{"crop_scale_min": 0.7, "color_jitter": 0.1, "encoder_parallel_block": false, "decoder_activation": "gelu", "decoder_head_dim": 64, "residual_init": "none", "shampoo_beta": 0.999, "ema_decay": 0.995, "epochs": 4.8}
Rows from block 4 of the image encoder of a small image captioner, named by matrix and row number. Rows with one number belong to one neuron. Each number is 200 + 20 x the weight over its row's rms, rounded and kept within 0 to 999. All counts start at 0. After the name is the row's rms in percent of the matrix's.
Before each neuron's rows are labels from the 100 images, of 14976, where the neuron reaches its highest value: "colour at peak" is the nearest of a few named colours to the mean colour under the peak. Only what is clearly more common there than usual is listed. The data: regions of photos with short descriptions (Visual Genome). In brackets: how many of the 100.
# fc1: MLP up (encoder.blocks.4.mlp.fc1.weight, 384x128), inputs 0-127
# fc2: MLP down (encoder.blocks.4.mlp.fc2.weight, 128x384, transposed), outputs 0-127

colour at peak: brown (73)
fc1.101,098,192,209,212,231,200,183,192,194,218,207,212,202,183,203,198,170,181,216,188,191,207,200,193,194,155,184,192,184,222,241,190,206,200,210,189,232,229,207,194,225,211,203,202,179,211,224,222,151,248,185,215,196,232,199,229,190,211,173,224,187,205,171,204,191,216,202,216,229,171,211,197,207,228,212,206,232,263,183,203,211,190,179,176,208,200,191,209,181,207,193,207,201,183,197,208,226,226,203,236,208,137,207,192,163,189,258,196,204,197,230,176,188,206,197,203,207,194,185,210,204,213,189,201,189,212,229,159,209
fc2.101,109,204,196,189,181,175,196,212,207,173,203,209,220,184,200,216,202,151,228,204,170,200,186,192,230,192,233,173,186,212,177,203,186,185,188,169,186,177,234,222,193,254,216,166,205,213,216,216,195,235,227,237,178,195,208,198,194,215,199,207,204,171,199,210,236,182,245,172,159,215,198,213,206,178,212,220,171,209,202,208,195,215,202,185,185,209,204,214,197,176,195,227,232,191,193,206,210,189,234,187,198,203,182,175,214,190,191,174,167,227,206,175,233,195,205,210,159,194,222,194,199,214,203,211,233,217,206,149,197

colour at peak: black (28)
fc1.43,105,186,227,185,187,232,218,187,174,199,204,179,199,225,209,175,201,203,216,189,195,199,182,212,183,168,192,210,191,230,214,197,204,198,205,244,207,185,184,197,224,206,168,205,232,209,248,222,228,239,228,225,214,207,185,219,208,199,200,158,192,183,193,215,198,175,190,206,209,187,193,190,224,161,191,177,207,172,205,149,147,218,209,218,183,208,208,255,175,164,211,202,214,211,205,193,160,181,172,185,201,206,194,206,189,183,222,218,189,200,197,187,180,222,189,184,190,175,227,212,198,216,220,184,219,191,190,178,232
fc2.43,101,166,200,200,208,225,170,222,208,237,218,225,213,195,207,206,192,198,187,188,174,204,182,163,219,243,195,183,212,190,227,184,226,157,239,205,226,184,185,211,203,220,253,200,185,218,211,199,176,194,207,202,207,180,204,181,173,208,195,249,174,223,194,207,185,203,202,192,204,185,211,219,237,201,202,202,214,179,198,167,205,187,205,215,209,193,207,200,179,160,221,202,198,197,152,180,224,171,200,221,188,160,203,176,179,242,205,190,206,210,215,178,187,194,211,239,190,217,157,214,198,209,234,197,212,186,209,218,201

colour at peak: brown (64)
fc1.275,101,233,174,213,214,234,217,184,168,161,175,203,237,182,184,213,169,221,197,225,238,211,218,193,193,229,201,229,213,219,191,212,220,203,204,190,196,170,189,237,194,185,226,214,221,201,199,191,184,204,223,223,212,153,254,203,171,201,192,199,170,196,200,219,227,198,186,206,202,233,168,214,219,173,157,206,206,173,213,219,177,203,191,216,195,202,224,222,206,217,194,194,192,202,202,210,212,204,242,228,199,219,171,182,195,209,206,218,220,202,184,220,204,185,177,201,207,228,168,193,179,194,217,220,219,237,221,184,190
fc2.275,098,196,193,204,188,212,224,195,222,187,198,186,211,178,212,174,227,189,169,196,167,182,179,165,203,237,206,214,221,224,210,221,149,192,195,226,156,211,210,175,195,187,233,201,162,215,210,172,216,211,187,214,212,248,221,194,163,218,190,152,213,207,212,188,202,187,162,188,190,233,203,216,231,218,205,216,204,173,200,188,188,203,211,226,211,215,227,230,177,191,182,202,185,219,184,202,213,180,187,162,190,196,194,220,209,186,200,198,182,218,226,202,244,203,212,220,236,203,178,183,179,189,211,232,179,198,186,190,203

colour at peak: grey (62)
fc1.83,107,159,200,227,222,219,200,162,159,208,205,220,184,197,195,207,158,211,194,170,199,174,211,201,214,207,198,218,185,172,224,202,192,211,208,179,182,161,211,227,217,194,209,205,204,172,174,195,159,139,184,180,203,216,238,222,193,198,209,174,198,198,193,187,212,211,200,191,206,179,208,197,224,200,222,204,207,197,233,188,206,230,181,219,208,228,201,191,185,247,165,208,191,169,195,204,177,218,231,170,221,172,200,201,223,174,209,172,226,204,198,214,201,179,184,187,178,190,227,213,185,203,180,222,211,232,213,164,202
fc2.83,108,200,211,199,158,174,244,179,198,187,174,210,199,201,237,161,216,201,182,207,183,214,197,205,190,196,200,200,209,218,152,187,217,211,172,208,180,197,222,211,210,200,198,195,198,192,205,194,206,193,229,223,183,175,248,182,234,203,195,203,190,188,190,218,195,204,198,239,221,234,229,225,205,195,190,193,204,199,237,202,183,149,239,200,207,200,178,149,184,166,178,190,213,222,200,184,193,211,186,201,245,197,203,198,167,203,188,209,217,200,182,223,206,150,171,200,216,193,213,186,208,203,224,164,227,188,201,220,199

colour at peak: pink (30)
fc1.136,131,211,206,206,211,233,162,236,227,206,213,213,196,199,192,196,234,206,241,180,221,199,199,185,205,235,155,243,212,195,224,206,201,199,177,185,206,204,199,210,171,225,211,239,196,181,198,220,158,187,210,238,223,223,205,221,182,159,190,216,175,186,212,214,206,213,165,174,230,186,177,208,214,188,208,201,188,201,203,193,209,188,202,221,193,212,187,204,209,201,184,192,184,184,190,202,181,205,165,228,167,238,207,180,204,182,218,182,213,156,204,193,224,222,228,245,172,216,199,205,204,227,240,211,208,212,189,191,201
fc2.136,132,205,181,239,226,172,213,217,171,207,202,195,187,160,179,188,194,187,184,216,230,217,190,198,207,186,231,198,238,214,206,178,218,195,237,226,189,172,203,200,172,196,214,204,190,211,214,190,214,225,211,226,180,172,200,241,213,199,191,212,171,174,199,172,178,227,215,243,201,197,218,191,189,204,205,195,204,219,171,219,211,159,184,225,217,193,180,235,168,207,189,225,193,183,200,217,213,196,182,198,182,199,175,223,245,214,198,216,204,201,175,195,186,189,189,154,174,181,193,162,186,221,221,214,235,211,212,196,166

colour at peak: white (61); pink (25)
fc1.85,086,210,203,203,194,209,183,199,212,227,237,188,196,209,169,196,178,185,205,160,202,181,222,218,206,214,168,210,166,194,182,176,227,179,210,187,158,257,182,229,178,204,185,186,203,210,164,241,188,217,187,217,181,198,178,212,191,207,181,215,215,199,194,187,193,213,200,198,191,225,245,169,210,176,191,202,173,175,207,216,215,179,192,208,173,216,180,221,215,178,193,214,194,199,219,190,217,204,168,182,207,203,178,190,218,210,202,194,187,220,178,209,185,168,234,205,190,148,206,222,228,203,203,182,253,164,201,184,196
fc2.85,091,219,181,203,218,181,191,204,211,218,191,238,244,186,177,215,234,167,232,204,171,198,215,172,198,183,172,219,179,221,184,208,200,190,175,223,164,225,186,186,233,236,201,226,187,177,147,186,199,187,217,173,197,215,230,180,174,201,234,209,174,218,196,263,177,206,167,221,227,196,193,209,174,222,234,212,189,186,193,209,199,190,227,203,180,194,230,204,188,213,218,191,192,186,206,188,208,227,216,207,201,204,202,209,211,192,186,227,210,199,219,177,198,226,183,235,209,205,193,180,212,222,178,221,200,207,192,192,213

colour at peak: brown (63)
fc1.13,102,226,221,182,197,166,185,178,217,198,188,187,177,223,202,181,188,179,189,162,215,213,201,188,192,203,180,186,223,172,190,172,212,226,186,176,201,197,205,184,187,210,207,205,184,193,214,202,173,230,198,203,211,187,216,184,155,188,159,201,228,221,202,191,188,208,213,187,201,225,210,201,177,206,185,216,197,208,172,201,193,201,220,165,257,166,191,196,227,230,176,192,200,228,201,194,171,174,143,202,204,181,223,182,215,204,227,177,176,214,212,179,201,162,173,216,202,221,156,219,222,180,223,179,202,206,195,179,234
fc2.13,096,207,229,211,223,191,192,175,184,175,192,217,184,231,218,235,226,214,182,221,176,219,209,203,194,193,191,216,212,197,191,150,192,211,191,225,255,222,170,193,211,211,207,223,190,201,178,181,219,203,202,226,208,210,175,210,202,231,184,210,195,201,167,244,217,158,220,222,187,215,232,188,204,236,231,198,196,211,180,219,214,236,213,201,205,202,180,163,220,166,202,219,185,225,201,215,202,204,238,200,199,201,190,190,205,235,168,229,174,205,194,187,171,213,223,206,219,191,186,229,178,228,206,191,190,206,199,165,196

colour at peak: black (87)
fc1.278,088,202,212,205,177,210,183,213,214,193,178,219,213,173,183,225,191,175,214,169,209,198,244,209,185,186,192,179,207,187,189,175,159,197,218,188,198,181,192,218,203,150,206,180,197,156,213,175,211,251,189,210,237,175,204,208,192,196,180,217,199,230,219,211,204,225,202,179,177,222,198,244,203,260,222,183,203,195,201,199,173,248,210,207,188,214,233,187,204,191,201,193,227,205,211,202,225,186,224,245,176,189,188,188,176,216,188,198,195,204,198,217,192,201,178,193,183,189,205,251,207,204,194,236,219,193,202,198,198
fc2.278,106,211,194,198,217,215,188,194,205,161,205,181,173,233,187,221,195,214,197,221,201,175,234,192,196,221,199,199,200,223,178,191,206,205,182,204,179,182,210,188,173,199,176,189,226,199,225,191,191,190,191,214,176,152,181,165,192,193,220,224,214,160,200,217,181,192,216,199,208,197,209,258,180,198,201,223,220,200,202,218,230,198,212,182,181,218,210,198,176,205,216,210,201,165,193,197,171,245,189,224,223,203,179,221,219,220,189,207,202,244,233,183,198,208,234,156,213,231,224,174,232,163,202,202,175,191,172,215,183

colour at peak: green (28)
fc1.255,101,192,191,188,212,183,234,178,195,199,247,158,209,217,212,206,178,215,173,197,208,170,218,177,199,161,177,216,188,183,197,180,237,207,217,184,233,169,192,221,213,237,227,221,176,184,212,215,164,205,180,223,238,193,204,194,184,182,175,209,182,212,205,237,206,156,212,198,198,189,197,224,186,222,215,188,257,198,243,224,209,232,193,191,223,202,229,178,227,221,186,230,190,201,196,202,202,180,190,206,161,202,204,196,212,185,216,227,219,180,196,201,222,197,205,182,193,211,217,210,201,197,178,218,201,212,172,194,216
fc2.255,095,214,218,183,185,200,196,180,187,195,212,216,228,192,189,204,208,221,235,216,213,249,213,193,210,245,199,244,209,214,206,233,184,213,226,195,183,190,204,201,157,176,205,199,201,236,200,245,209,191,176,190,204,245,231,204,183,213,177,177,198,215,224,209,204,219,184,207,181,210,187,209,228,181,199,192,207,195,202,211,228,203,233,178,151,207,151,168,193,159,194,199,196,216,183,185,165,183,207,178,191,181,178,181,170,182,188,202,204,236,234,181,183,208,209,191,187,197,195,182,209,189,208,199,198,165,221,186,212

colour at peak: grey (65); pink (28)
fc1.154,142,226,209,221,203,180,173,190,200,183,178,185,153,232,169,209,190,215,180,185,218,209,223,230,214,188,182,197,169,250,218,198,215,197,227,163,191,209,192,195,205,214,213,237,186,231,232,217,217,210,199,196,193,201,224,186,169,199,194,210,183,210,202,181,218,173,187,201,171,201,178,205,206,176,173,211,245,181,196,195,161,169,204,209,213,197,183,193,239,226,164,169,230,199,199,179,215,176,199,212,205,222,161,214,214,223,218,181,212,184,207,191,214,198,228,199,215,203,185,178,218,202,204,170,209,187,208,213,248
fc2.154,122,204,174,204,191,204,233,213,209,216,202,206,221,184,202,220,199,194,158,231,204,178,163,189,190,211,200,228,213,204,225,194,212,160,198,243,189,208,166,198,223,229,221,203,211,146,212,205,164,192,175,203,191,215,183,203,214,235,228,187,216,206,215,181,177,210,185,174,236,222,207,227,181,218,191,196,177,211,221,218,175,212,212,174,218,228,227,181,206,209,220,186,166,181,207,189,187,226,208,166,224,176,176,195,189,188,205,223,189,207,180,183,235,196,177,211,206,261,211,206,197,191,214,226,187,190,211,191,199

colour at peak: grey (62)
fc1.35,100,230,220,164,218,211,186,223,168,226,192,176,222,240,197,228,185,206,199,221,182,225,195,178,204,192,225,204,185,190,212,191,179,195,198,186,169,217,233,196,169,227,201,219,175,264,183,212,201,182,203,192,178,238,238,180,206,217,243,200,188,211,157,182,238,205,191,175,197,183,226,192,200,180,198,198,227,198,175,183,217,215,199,213,207,198,168,187,205,183,190,204,218,221,185,197,204,181,216,198,222,204,198,181,239,253,215,227,202,218,192,202,208,190,209,182,212,206,198,209,209,185,204,199,208,169,220,206,162
fc2.35,097,212,185,229,183,181,205,193,197,218,222,212,229,192,218,198,213,221,196,218,206,186,177,201,192,198,213,160,201,226,185,215,240,198,205,240,233,197,189,231,189,214,184,233,207,197,221,235,218,199,178,224,180,217,186,244,161,190,195,206,218,171,222,188,196,181,185,234,190,201,177,227,215,186,165,186,204,178,242,232,202,215,222,193,221,247,232,188,205,195,213,209,198,183,202,208,198,205,174,208,158,190,201,202,194,171,202,217,205,205,193,173,194,212,177,201,180,227,179,191,182,179,177,212,204,253,220,173,190

colour at peak: brown (64)
fc1.145,117,184,213,214,203,226,220,198,195,188,233,167,211,182,203,188,173,194,198,201,223,192,175,228,194,186,196,211,221,219,232,223,204,195,230,193,230,193,175,203,204,180,192,177,187,224,173,196,192,205,208,202,212,185,211,175,204,166,195,179,192,186,173,241,187,183,181,194,193,186,231,182,181,214,179,239,239,135,225,204,188,170,216,208,193,206,168,197,189,224,186,203,183,169,209,225,186,208,175,224,178,225,171,169,166,194,197,213,222,184,188,217,211,214,223,175,203,217,190,170,187,165,201,247,191,198,199,189,188
fc2.145,094,202,210,190,186,202,178,186,172,218,204,161,186,169,149,213,217,213,174,211,210,225,189,182,197,210,195,215,204,218,176,232,183,227,213,218,195,181,234,174,193,223,265,206,194,177,172,183,184,199,151,199,165,246,188,195,190,201,201,187,213,226,196,229,187,187,209,227,196,224,193,173,161,211,224,189,216,201,208,186,209,225,191,195,171,189,220,221,205,200,159,205,231,224,204,214,212,215,225,216,212,186,227,210,212,195,209,184,195,199,212,179,251,201,168,228,200,201,205,200,195,190,185,186,209,195,213,214,200

colour at peak: grey (64)
fc1.64,114,194,206,238,225,222,196,220,207,184,216,183,221,232,180,193,205,208,210,196,183,185,203,226,218,223,228,157,188,222,216,176,220,170,190,193,167,216,197,215,217,202,198,165,187,248,213,192,211,218,199,175,198,161,187,196,212,214,195,192,196,186,207,196,215,188,190,189,210,217,186,182,223,174,169,211,226,230,220,217,144,200,215,188,228,214,194,185,183,213,156,224,231,227,216,187,245,200,204,190,215,196,215,240,223,161,199,222,203,197,186,185,169,203,211,205,200,191,236,198,188,199,190,191,183,183,195,205,244
fc2.64,119,204,201,180,162,201,198,194,191,192,184,201,183,204,210,229,211,188,220,173,232,223,214,179,191,197,198,201,190,183,186,185,223,189,201,197,240,194,178,198,187,216,219,221,186,214,181,170,215,218,174,200,190,211,162,172,139,180,181,232,201,200,199,206,173,188,232,242,201,219,234,173,176,230,189,193,152,206,218,220,203,192,150,182,177,201,214,192,232,173,198,200,158,186,223,185,200,198,209,208,201,202,198,200,172,168,246,201,206,207,199,202,205,206,195,226,202,205,177,184,154,216,210,214,188,184,215,183,184

colour at peak: black (57)
fc1.173,084,197,147,181,209,209,175,200,238,197,209,211,183,190,156,209,207,208,210,205,202,211,173,197,194,184,192,193,183,210,213,177,164,208,214,222,217,186,152,197,223,181,221,208,218,182,155,195,227,165,217,210,192,156,203,208,215,215,211,196,173,222,188,175,198,204,207,187,201,213,230,193,211,195,172,193,193,204,185,185,161,171,195,200,181,198,215,201,164,232,250,191,197,215,197,184,173,219,214,221,197,202,206,180,214,216,156,173,167,220,225,165,193,195,194,210,218,204,221,219,196,192,186,223,198,204,212,151,191
fc2.173,086,208,203,203,183,208,221,206,194,174,176,176,175,234,185,207,179,182,177,191,220,165,237,174,217,167,186,221,196,179,193,161,201,163,208,216,179,199,195,195,212,202,183,199,194,203,241,170,242,199,177,189,185,185,199,214,211,197,222,201,215,192,240,192,158,178,229,202,199,210,194,224,212,216,183,216,208,203,201,189,195,216,204,164,213,225,214,187,226,210,181,203,230,187,176,208,252,190,233,224,193,175,211,237,211,225,214,202,215,193,178,178,205,221,191,199,178,175,187,199,205,184,227,224,149,195,188,223,217

colour at peak: pink (28)
fc1.112,107,180,189,192,201,202,229,173,207,205,220,185,191,202,220,208,193,238,193,181,212,195,205,192,187,190,215,228,216,224,187,203,173,208,184,191,165,203,231,196,206,171,246,191,200,181,230,180,248,227,200,193,178,197,180,235,166,203,198,196,201,188,190,191,167,182,238,205,183,207,224,221,185,215,241,176,200,210,187,224,202,199,163,193,166,185,171,188,190,163,202,211,185,185,200,168,227,203,195,179,199,218,177,188,149,195,177,189,211,180,208,209,191,184,242,198,213,182,202,162,170,182,206,194,213,175,196,192,241
fc2.112,113,177,178,221,219,206,195,199,214,245,216,188,225,185,208,183,184,184,203,182,213,174,228,213,215,225,188,210,188,190,193,233,197,228,219,210,209,183,212,184,193,223,205,194,165,213,169,234,189,191,246,203,234,204,197,226,214,219,191,167,182,240,199,212,149,175,185,174,196,205,166,178,203,185,203,215,207,199,180,213,186,184,192,201,227,225,240,220,189,240,197,197,175,208,207,183,202,178,201,183,175,191,222,214,201,217,190,217,184,232,232,178,253,175,195,184,219,196,210,175,213,188,196,190,183,193,224,223,175

colour at peak: green (30)
fc1.252,120,223,225,225,234,181,212,162,202,224,190,170,193,233,205,222,165,227,166,224,240,199,227,189,195,211,192,197,165,218,221,241,233,193,208,189,242,212,197,222,211,178,223,183,194,233,175,194,193,237,194,246,222,211,194,217,194,189,166,201,196,225,198,181,203,221,224,215,226,212,218,200,211,185,211,201,214,186,226,195,191,204,198,194,236,204,194,198,199,198,207,230,215,197,198,220,231,158,206,214,193,206,199,202,222,179,207,206,197,168,174,158,218,187,210,219,209,176,186,218,211,168,206,202,201,176,218,223,207
fc2.252,130,193,166,199,210,227,202,202,198,204,205,226,192,177,195,198,155,171,224,241,196,203,229,201,211,171,180,196,232,208,198,215,175,180,178,232,153,156,216,211,184,220,187,191,199,197,217,219,211,205,176,213,183,229,188,175,195,193,174,201,154,179,190,214,211,209,215,206,180,200,189,202,183,230,218,198,201,199,221,203,213,207,197,197,160,204,213,178,177,199,230,218,182,178,178,198,132,214,213,170,189,182,228,203,224,216,196,198,198,220,206,214,209,190,252,197,176,196,173,194,216,201,193,208,205,205,212,231,233

colour at peak: brown (63); black (34)
fc1.302,083,201,225,180,196,208,183,225,172,167,228,200,205,190,204,215,195,174,164,183,187,215,201,182,154,194,203,168,188,206,173,178,184,184,232,213,216,192,167,177,211,172,201,208,212,205,171,192,220,170,205,226,204,186,211,202,205,192,188,156,235,193,208,198,184,169,188,226,196,210,209,209,156,212,210,232,230,227,213,189,199,249,203,230,188,188,198,243,210,209,186,185,229,196,237,205,225,219,196,218,188,220,200,228,183,225,196,182,162,187,192,210,214,173,211,203,212,176,244,217,187,180,191,200,187,213,177,193,209
fc2.302,091,200,200,222,203,180,205,185,167,164,221,178,192,180,170,201,189,206,212,183,242,181,219,216,165,202,168,230,211,203,186,190,198,178,175,214,214,199,179,166,202,204,165,200,182,172,227,205,193,176,210,149,182,167,194,191,223,178,208,179,208,201,179,215,212,252,178,169,191,166,196,186,188,210,235,184,196,196,222,162,216,197,166,168,172,187,202,193,226,202,206,193,185,191,186,205,215,196,219,211,196,191,201,174,214,205,197,215,244,225,202,208,202,214,195,183,222,209,198,209,216,175,192,199,219,242,166,229,207

colour at peak: brown (63)
fc1.34,105,211,201,201,200,183,196,181,195,188,186,190,187,165,213,186,221,162,201,218,204,197,196,196,173,196,203,207,256,219,186,206,206,200,212,212,197,206,193,212,173,197,214,198,185,173,240,222,173,203,176,187,186,164,179,205,166,242,227,213,202,225,189,212,177,165,212,152,166,225,206,203,166,215,221,210,191,190,202,217,200,211,198,223,240,219,212,214,209,179,188,243,184,208,194,180,208,217,206,219,145,206,200,182,193,193,203,180,238,203,222,206,209,216,195,213,238,187,167,209,194,204,196,228,225,233,224,172,207
fc2.34,101,184,158,224,235,221,184,205,199,197,174,162,243,178,229,203,198,213,165,194,195,179,193,187,227,236,187,233,200,175,191,183,219,195,206,219,182,207,226,169,205,209,200,186,196,190,170,181,206,196,245,206,171,208,210,224,200,197,199,212,203,172,228,235,184,195,173,214,206,184,164,197,194,176,197,232,221,208,185,205,212,218,215,178,224,197,180,191,210,212,165,167,181,202,215,213,236,171,230,169,202,196,220,213,196,199,185,226,177,208,200,213,190,191,192,189,179,209,226,159,184,212,198,166,204,200,207,230,230

colour at peak: black (29)
fc1.188,081,192,246,191,198,236,237,203,236,182,200,194,209,242,178,229,210,239,207,193,181,188,225,173,207,218,199,216,165,229,202,223,209,217,175,224,208,187,189,202,194,201,203,168,196,216,175,214,195,170,191,192,199,190,176,188,172,199,192,207,207,208,143,178,201,205,207,223,201,193,183,230,218,199,205,195,212,216,222,219,195,204,207,207,213,209,223,222,184,192,218,212,223,204,184,191,173,183,181,198,177,199,189,173,244,209,214,186,213,202,215,162,216,245,227,240,211,162,189,225,204,193,239,172,202,174,209,182,198
fc2.188,071,197,153,191,225,208,189,202,223,176,180,170,186,192,204,184,204,186,193,160,176,190,201,224,186,208,174,209,164,196,221,251,221,191,200,196,212,204,205,207,189,220,207,213,180,199,192,199,191,182,195,194,196,193,215,160,196,215,163,208,241,183,177,214,191,198,203,198,205,189,208,187,180,246,205,214,188,187,134,204,205,178,202,183,197,196,204,239,223,203,156,225,209,221,178,215,226,195,218,187,259,177,225,190,190,181,159,193,202,194,190,203,197,192,204,231,155,204,214,211,207,206,172,210,201,204,207,206,225

colour at peak: green (34)
fc1.63,103,211,212,230,213,163,214,230,176,201,224,220,207,223,198,200,207,176,194,203,216,175,221,171,186,233,201,237,221,233,185,242,186,198,222,141,212,178,205,190,189,214,175,202,213,199,158,207,209,207,224,181,217,231,209,180,179,221,215,181,182,195,208,226,176,179,218,216,205,213,189,227,149,223,210,193,208,189,212,206,204,189,235,191,211,188,192,190,190,168,191,222,217,198,194,243,186,190,194,189,188,215,194,163,161,188,195,219,194,193,200,177,205,160,202,186,177,165,199,175,205,174,194,194,202,205,217,202,173
fc2.63,108,218,230,205,182,193,176,195,226,209,199,202,197,225,183,211,232,198,204,205,191,201,204,223,162,199,189,208,182,217,184,183,213,189,196,199,232,190,205,178,168,206,204,208,161,218,232,209,196,222,159,206,230,207,209,178,186,231,182,222,155,165,209,193,224,216,215,231,204,202,147,194,168,191,163,230,220,207,218,175,199,194,225,221,209,171,180,198,227,198,187,213,210,211,195,198,195,226,198,228,203,175,184,190,203,208,201,176,242,235,222,201,221,218,206,240,173,201,208,170,223,188,186,198,179,224,181,171,219

colour at peak: brown (74)
fc1.322,092,171,200,198,164,209,220,207,176,212,212,235,227,189,205,205,172,193,175,223,199,205,249,214,199,215,217,165,223,174,178,195,190,193,190,196,206,200,185,178,177,162,164,213,179,211,215,202,190,153,206,180,224,214,179,185,188,193,207,203,180,207,198,164,219,179,158,184,174,182,232,174,210,213,219,202,189,203,163,204,207,185,205,208,205,237,183,183,208,184,220,176,200,187,215,190,229,181,200,207,209,226,188,218,230,196,220,223,219,230,209,180,179,249,177,216,225,164,171,184,185,189,187,200,187,171,194,199,191
fc2.322,091,177,193,214,246,186,183,181,178,169,168,209,180,198,194,175,200,226,192,200,210,215,206,201,187,219,200,194,181,225,242,209,190,231,226,205,212,191,185,201,194,195,189,197,185,196,194,198,218,214,234,195,159,182,201,199,207,214,195,197,241,198,199,213,195,207,212,209,203,203,184,241,187,182,203,178,219,192,200,254,201,190,170,245,226,170,195,241,215,226,210,186,220,162,264,217,190,192,193,177,187,197,164,183,177,220,206,187,194,185,161,222,174,201,215,194,178,217,211,192,207,219,192,236,199,209,184,209,179

colour at peak: grey (72)
fc1.144,133,188,184,198,184,203,189,182,209,199,183,196,182,200,189,195,197,197,198,206,207,178,205,207,223,206,184,205,219,186,194,185,213,137,169,216,180,203,196,167,206,205,217,230,226,219,223,219,195,226,200,201,217,224,198,184,196,189,198,200,170,175,198,206,197,183,175,243,224,223,222,188,223,164,238,191,227,183,238,233,205,191,145,156,200,194,201,213,168,185,216,248,215,256,223,193,207,218,184,205,215,194,210,216,219,194,192,187,172,197,196,196,171,164,204,229,192,208,218,184,199,202,206,189,201,220,193,186,158
fc2.144,118,169,201,208,214,203,185,208,198,244,216,233,163,162,229,194,224,237,181,173,220,179,173,199,187,195,190,173,193,178,198,196,227,207,198,181,220,186,235,208,187,174,203,208,206,197,175,186,187,200,199,175,214,210,199,209,197,177,165,223,204,156,196,248,202,190,183,183,188,205,187,230,200,191,168,228,221,212,183,224,220,216,203,196,173,196,232,235,222,225,168,181,173,200,198,208,192,191,215,222,196,212,181,208,170,214,235,183,190,196,211,218,211,219,206,187,199,194,151,220,198,228,188,190,237,203,197,165,209

colour at peak: green (29)
fc1.368,102,181,203,210,197,211,198,228,187,211,202,189,174,188,200,203,193,213,197,216,199,193,189,189,198,230,181,172,180,209,222,204,205,187,248,196,196,167,229,211,167,148,196,238,189,210,186,188,226,258,188,251,190,196,171,225,193,215,195,223,188,192,221,200,142,196,209,217,195,186,199,215,164,242,183,183,193,197,221,192,177,197,207,196,179,196,211,191,216,155,210,189,181,214,241,158,181,188,198,202,195,185,201,213,197,206,206,220,215,190,208,200,196,180,197,222,201,179,220,211,198,170,185,210,166,174,207,236,213
fc2.368,121,226,206,156,216,194,203,199,178,211,220,248,202,197,199,208,227,157,219,206,200,182,198,183,177,190,163,204,195,169,235,166,203,207,199,179,204,203,225,210,204,206,218,194,229,193,240,226,180,201,212,198,214,217,226,180,206,196,203,192,199,201,163,153,221,201,184,186,181,181,225,219,238,171,223,203,178,188,196,160,186,169,201,199,216,224,206,216,194,233,218,219,217,220,208,194,191,179,182,231,207,202,228,203,219,227,179,178,198,189,229,222,209,183,224,214,206,196,203,213,187,223,229,162,225,185,214,213,170

colour at peak: grey (64)
fc1.259,076,200,241,196,215,210,193,151,202,196,222,195,186,196,187,191,215,214,186,210,183,192,180,207,162,230,187,190,210,189,216,178,148,189,194,220,239,214,208,175,205,205,190,180,206,204,171,196,191,172,185,202,187,210,214,223,232,189,195,215,212,197,214,215,200,190,231,247,226,195,237,199,172,192,188,191,186,222,209,160,209,205,185,224,212,168,195,221,189,172,228,180,219,207,183,217,233,206,214,181,211,167,230,217,219,194,177,188,178,176,222,214,195,161,197,152,206,224,205,174,208,186,205,209,205,167,198,225,175
fc2.259,074,187,184,170,194,188,233,208,239,171,237,204,208,194,194,205,193,155,165,227,221,195,201,192,205,203,210,203,241,212,233,207,203,170,204,215,186,200,212,217,209,223,198,208,198,218,214,192,165,177,198,210,176,140,186,170,186,160,193,206,182,198,203,178,219,160,145,192,191,192,208,199,164,213,199,206,223,195,199,199,194,242,214,197,174,207,186,209,198,203,171,199,190,166,204,220,173,194,188,177,243,186,177,173,175,179,217,196,210,220,201,207,187,213,199,196,194,224,185,188,192,211,197,191,175,192,206,242,217

colour at peak: pink (27)
fc1.20,093,177,192,203,222,200,198,202,190,186,169,210,129,180,211,202,208,191,220,237,202,173,232,241,230,148,209,213,215,215,213,230,198,176,183,227,187,190,206,224,212,206,219,179,180,215,184,180,163,186,207,215,192,183,210,186,192,203,230,159,178,207,206,194,189,214,236,202,183,178,201,175,207,189,172,179,211,199,199,196,170,210,193,236,217,224,176,200,189,204,223,177,189,204,199,177,202,174,172,194,205,204,184,232,198,174,224,193,199,208,238,184,183,209,182,217,195,165,204,209,188,198,205,175,161,193,204,207,167
fc2.20,085,185,211,230,178,226,223,196,193,207,204,199,262,192,215,195,185,207,200,166,175,213,164,194,171,224,226,198,188,196,197,201,193,220,215,201,230,207,208,207,197,205,190,207,216,173,208,210,185,237,191,193,208,173,207,177,221,186,235,215,219,214,164,231,201,179,193,232,207,208,199,230,206,203,198,178,185,197,219,208,202,172,183,182,215,197,203,169,208,183,188,157,223,252,186,207,218,220,192,203,174,223,199,212,213,191,203,222,220,194,209,222,211,179,232,188,172,219,230,206,220,196,190,223,260,164,216,202,234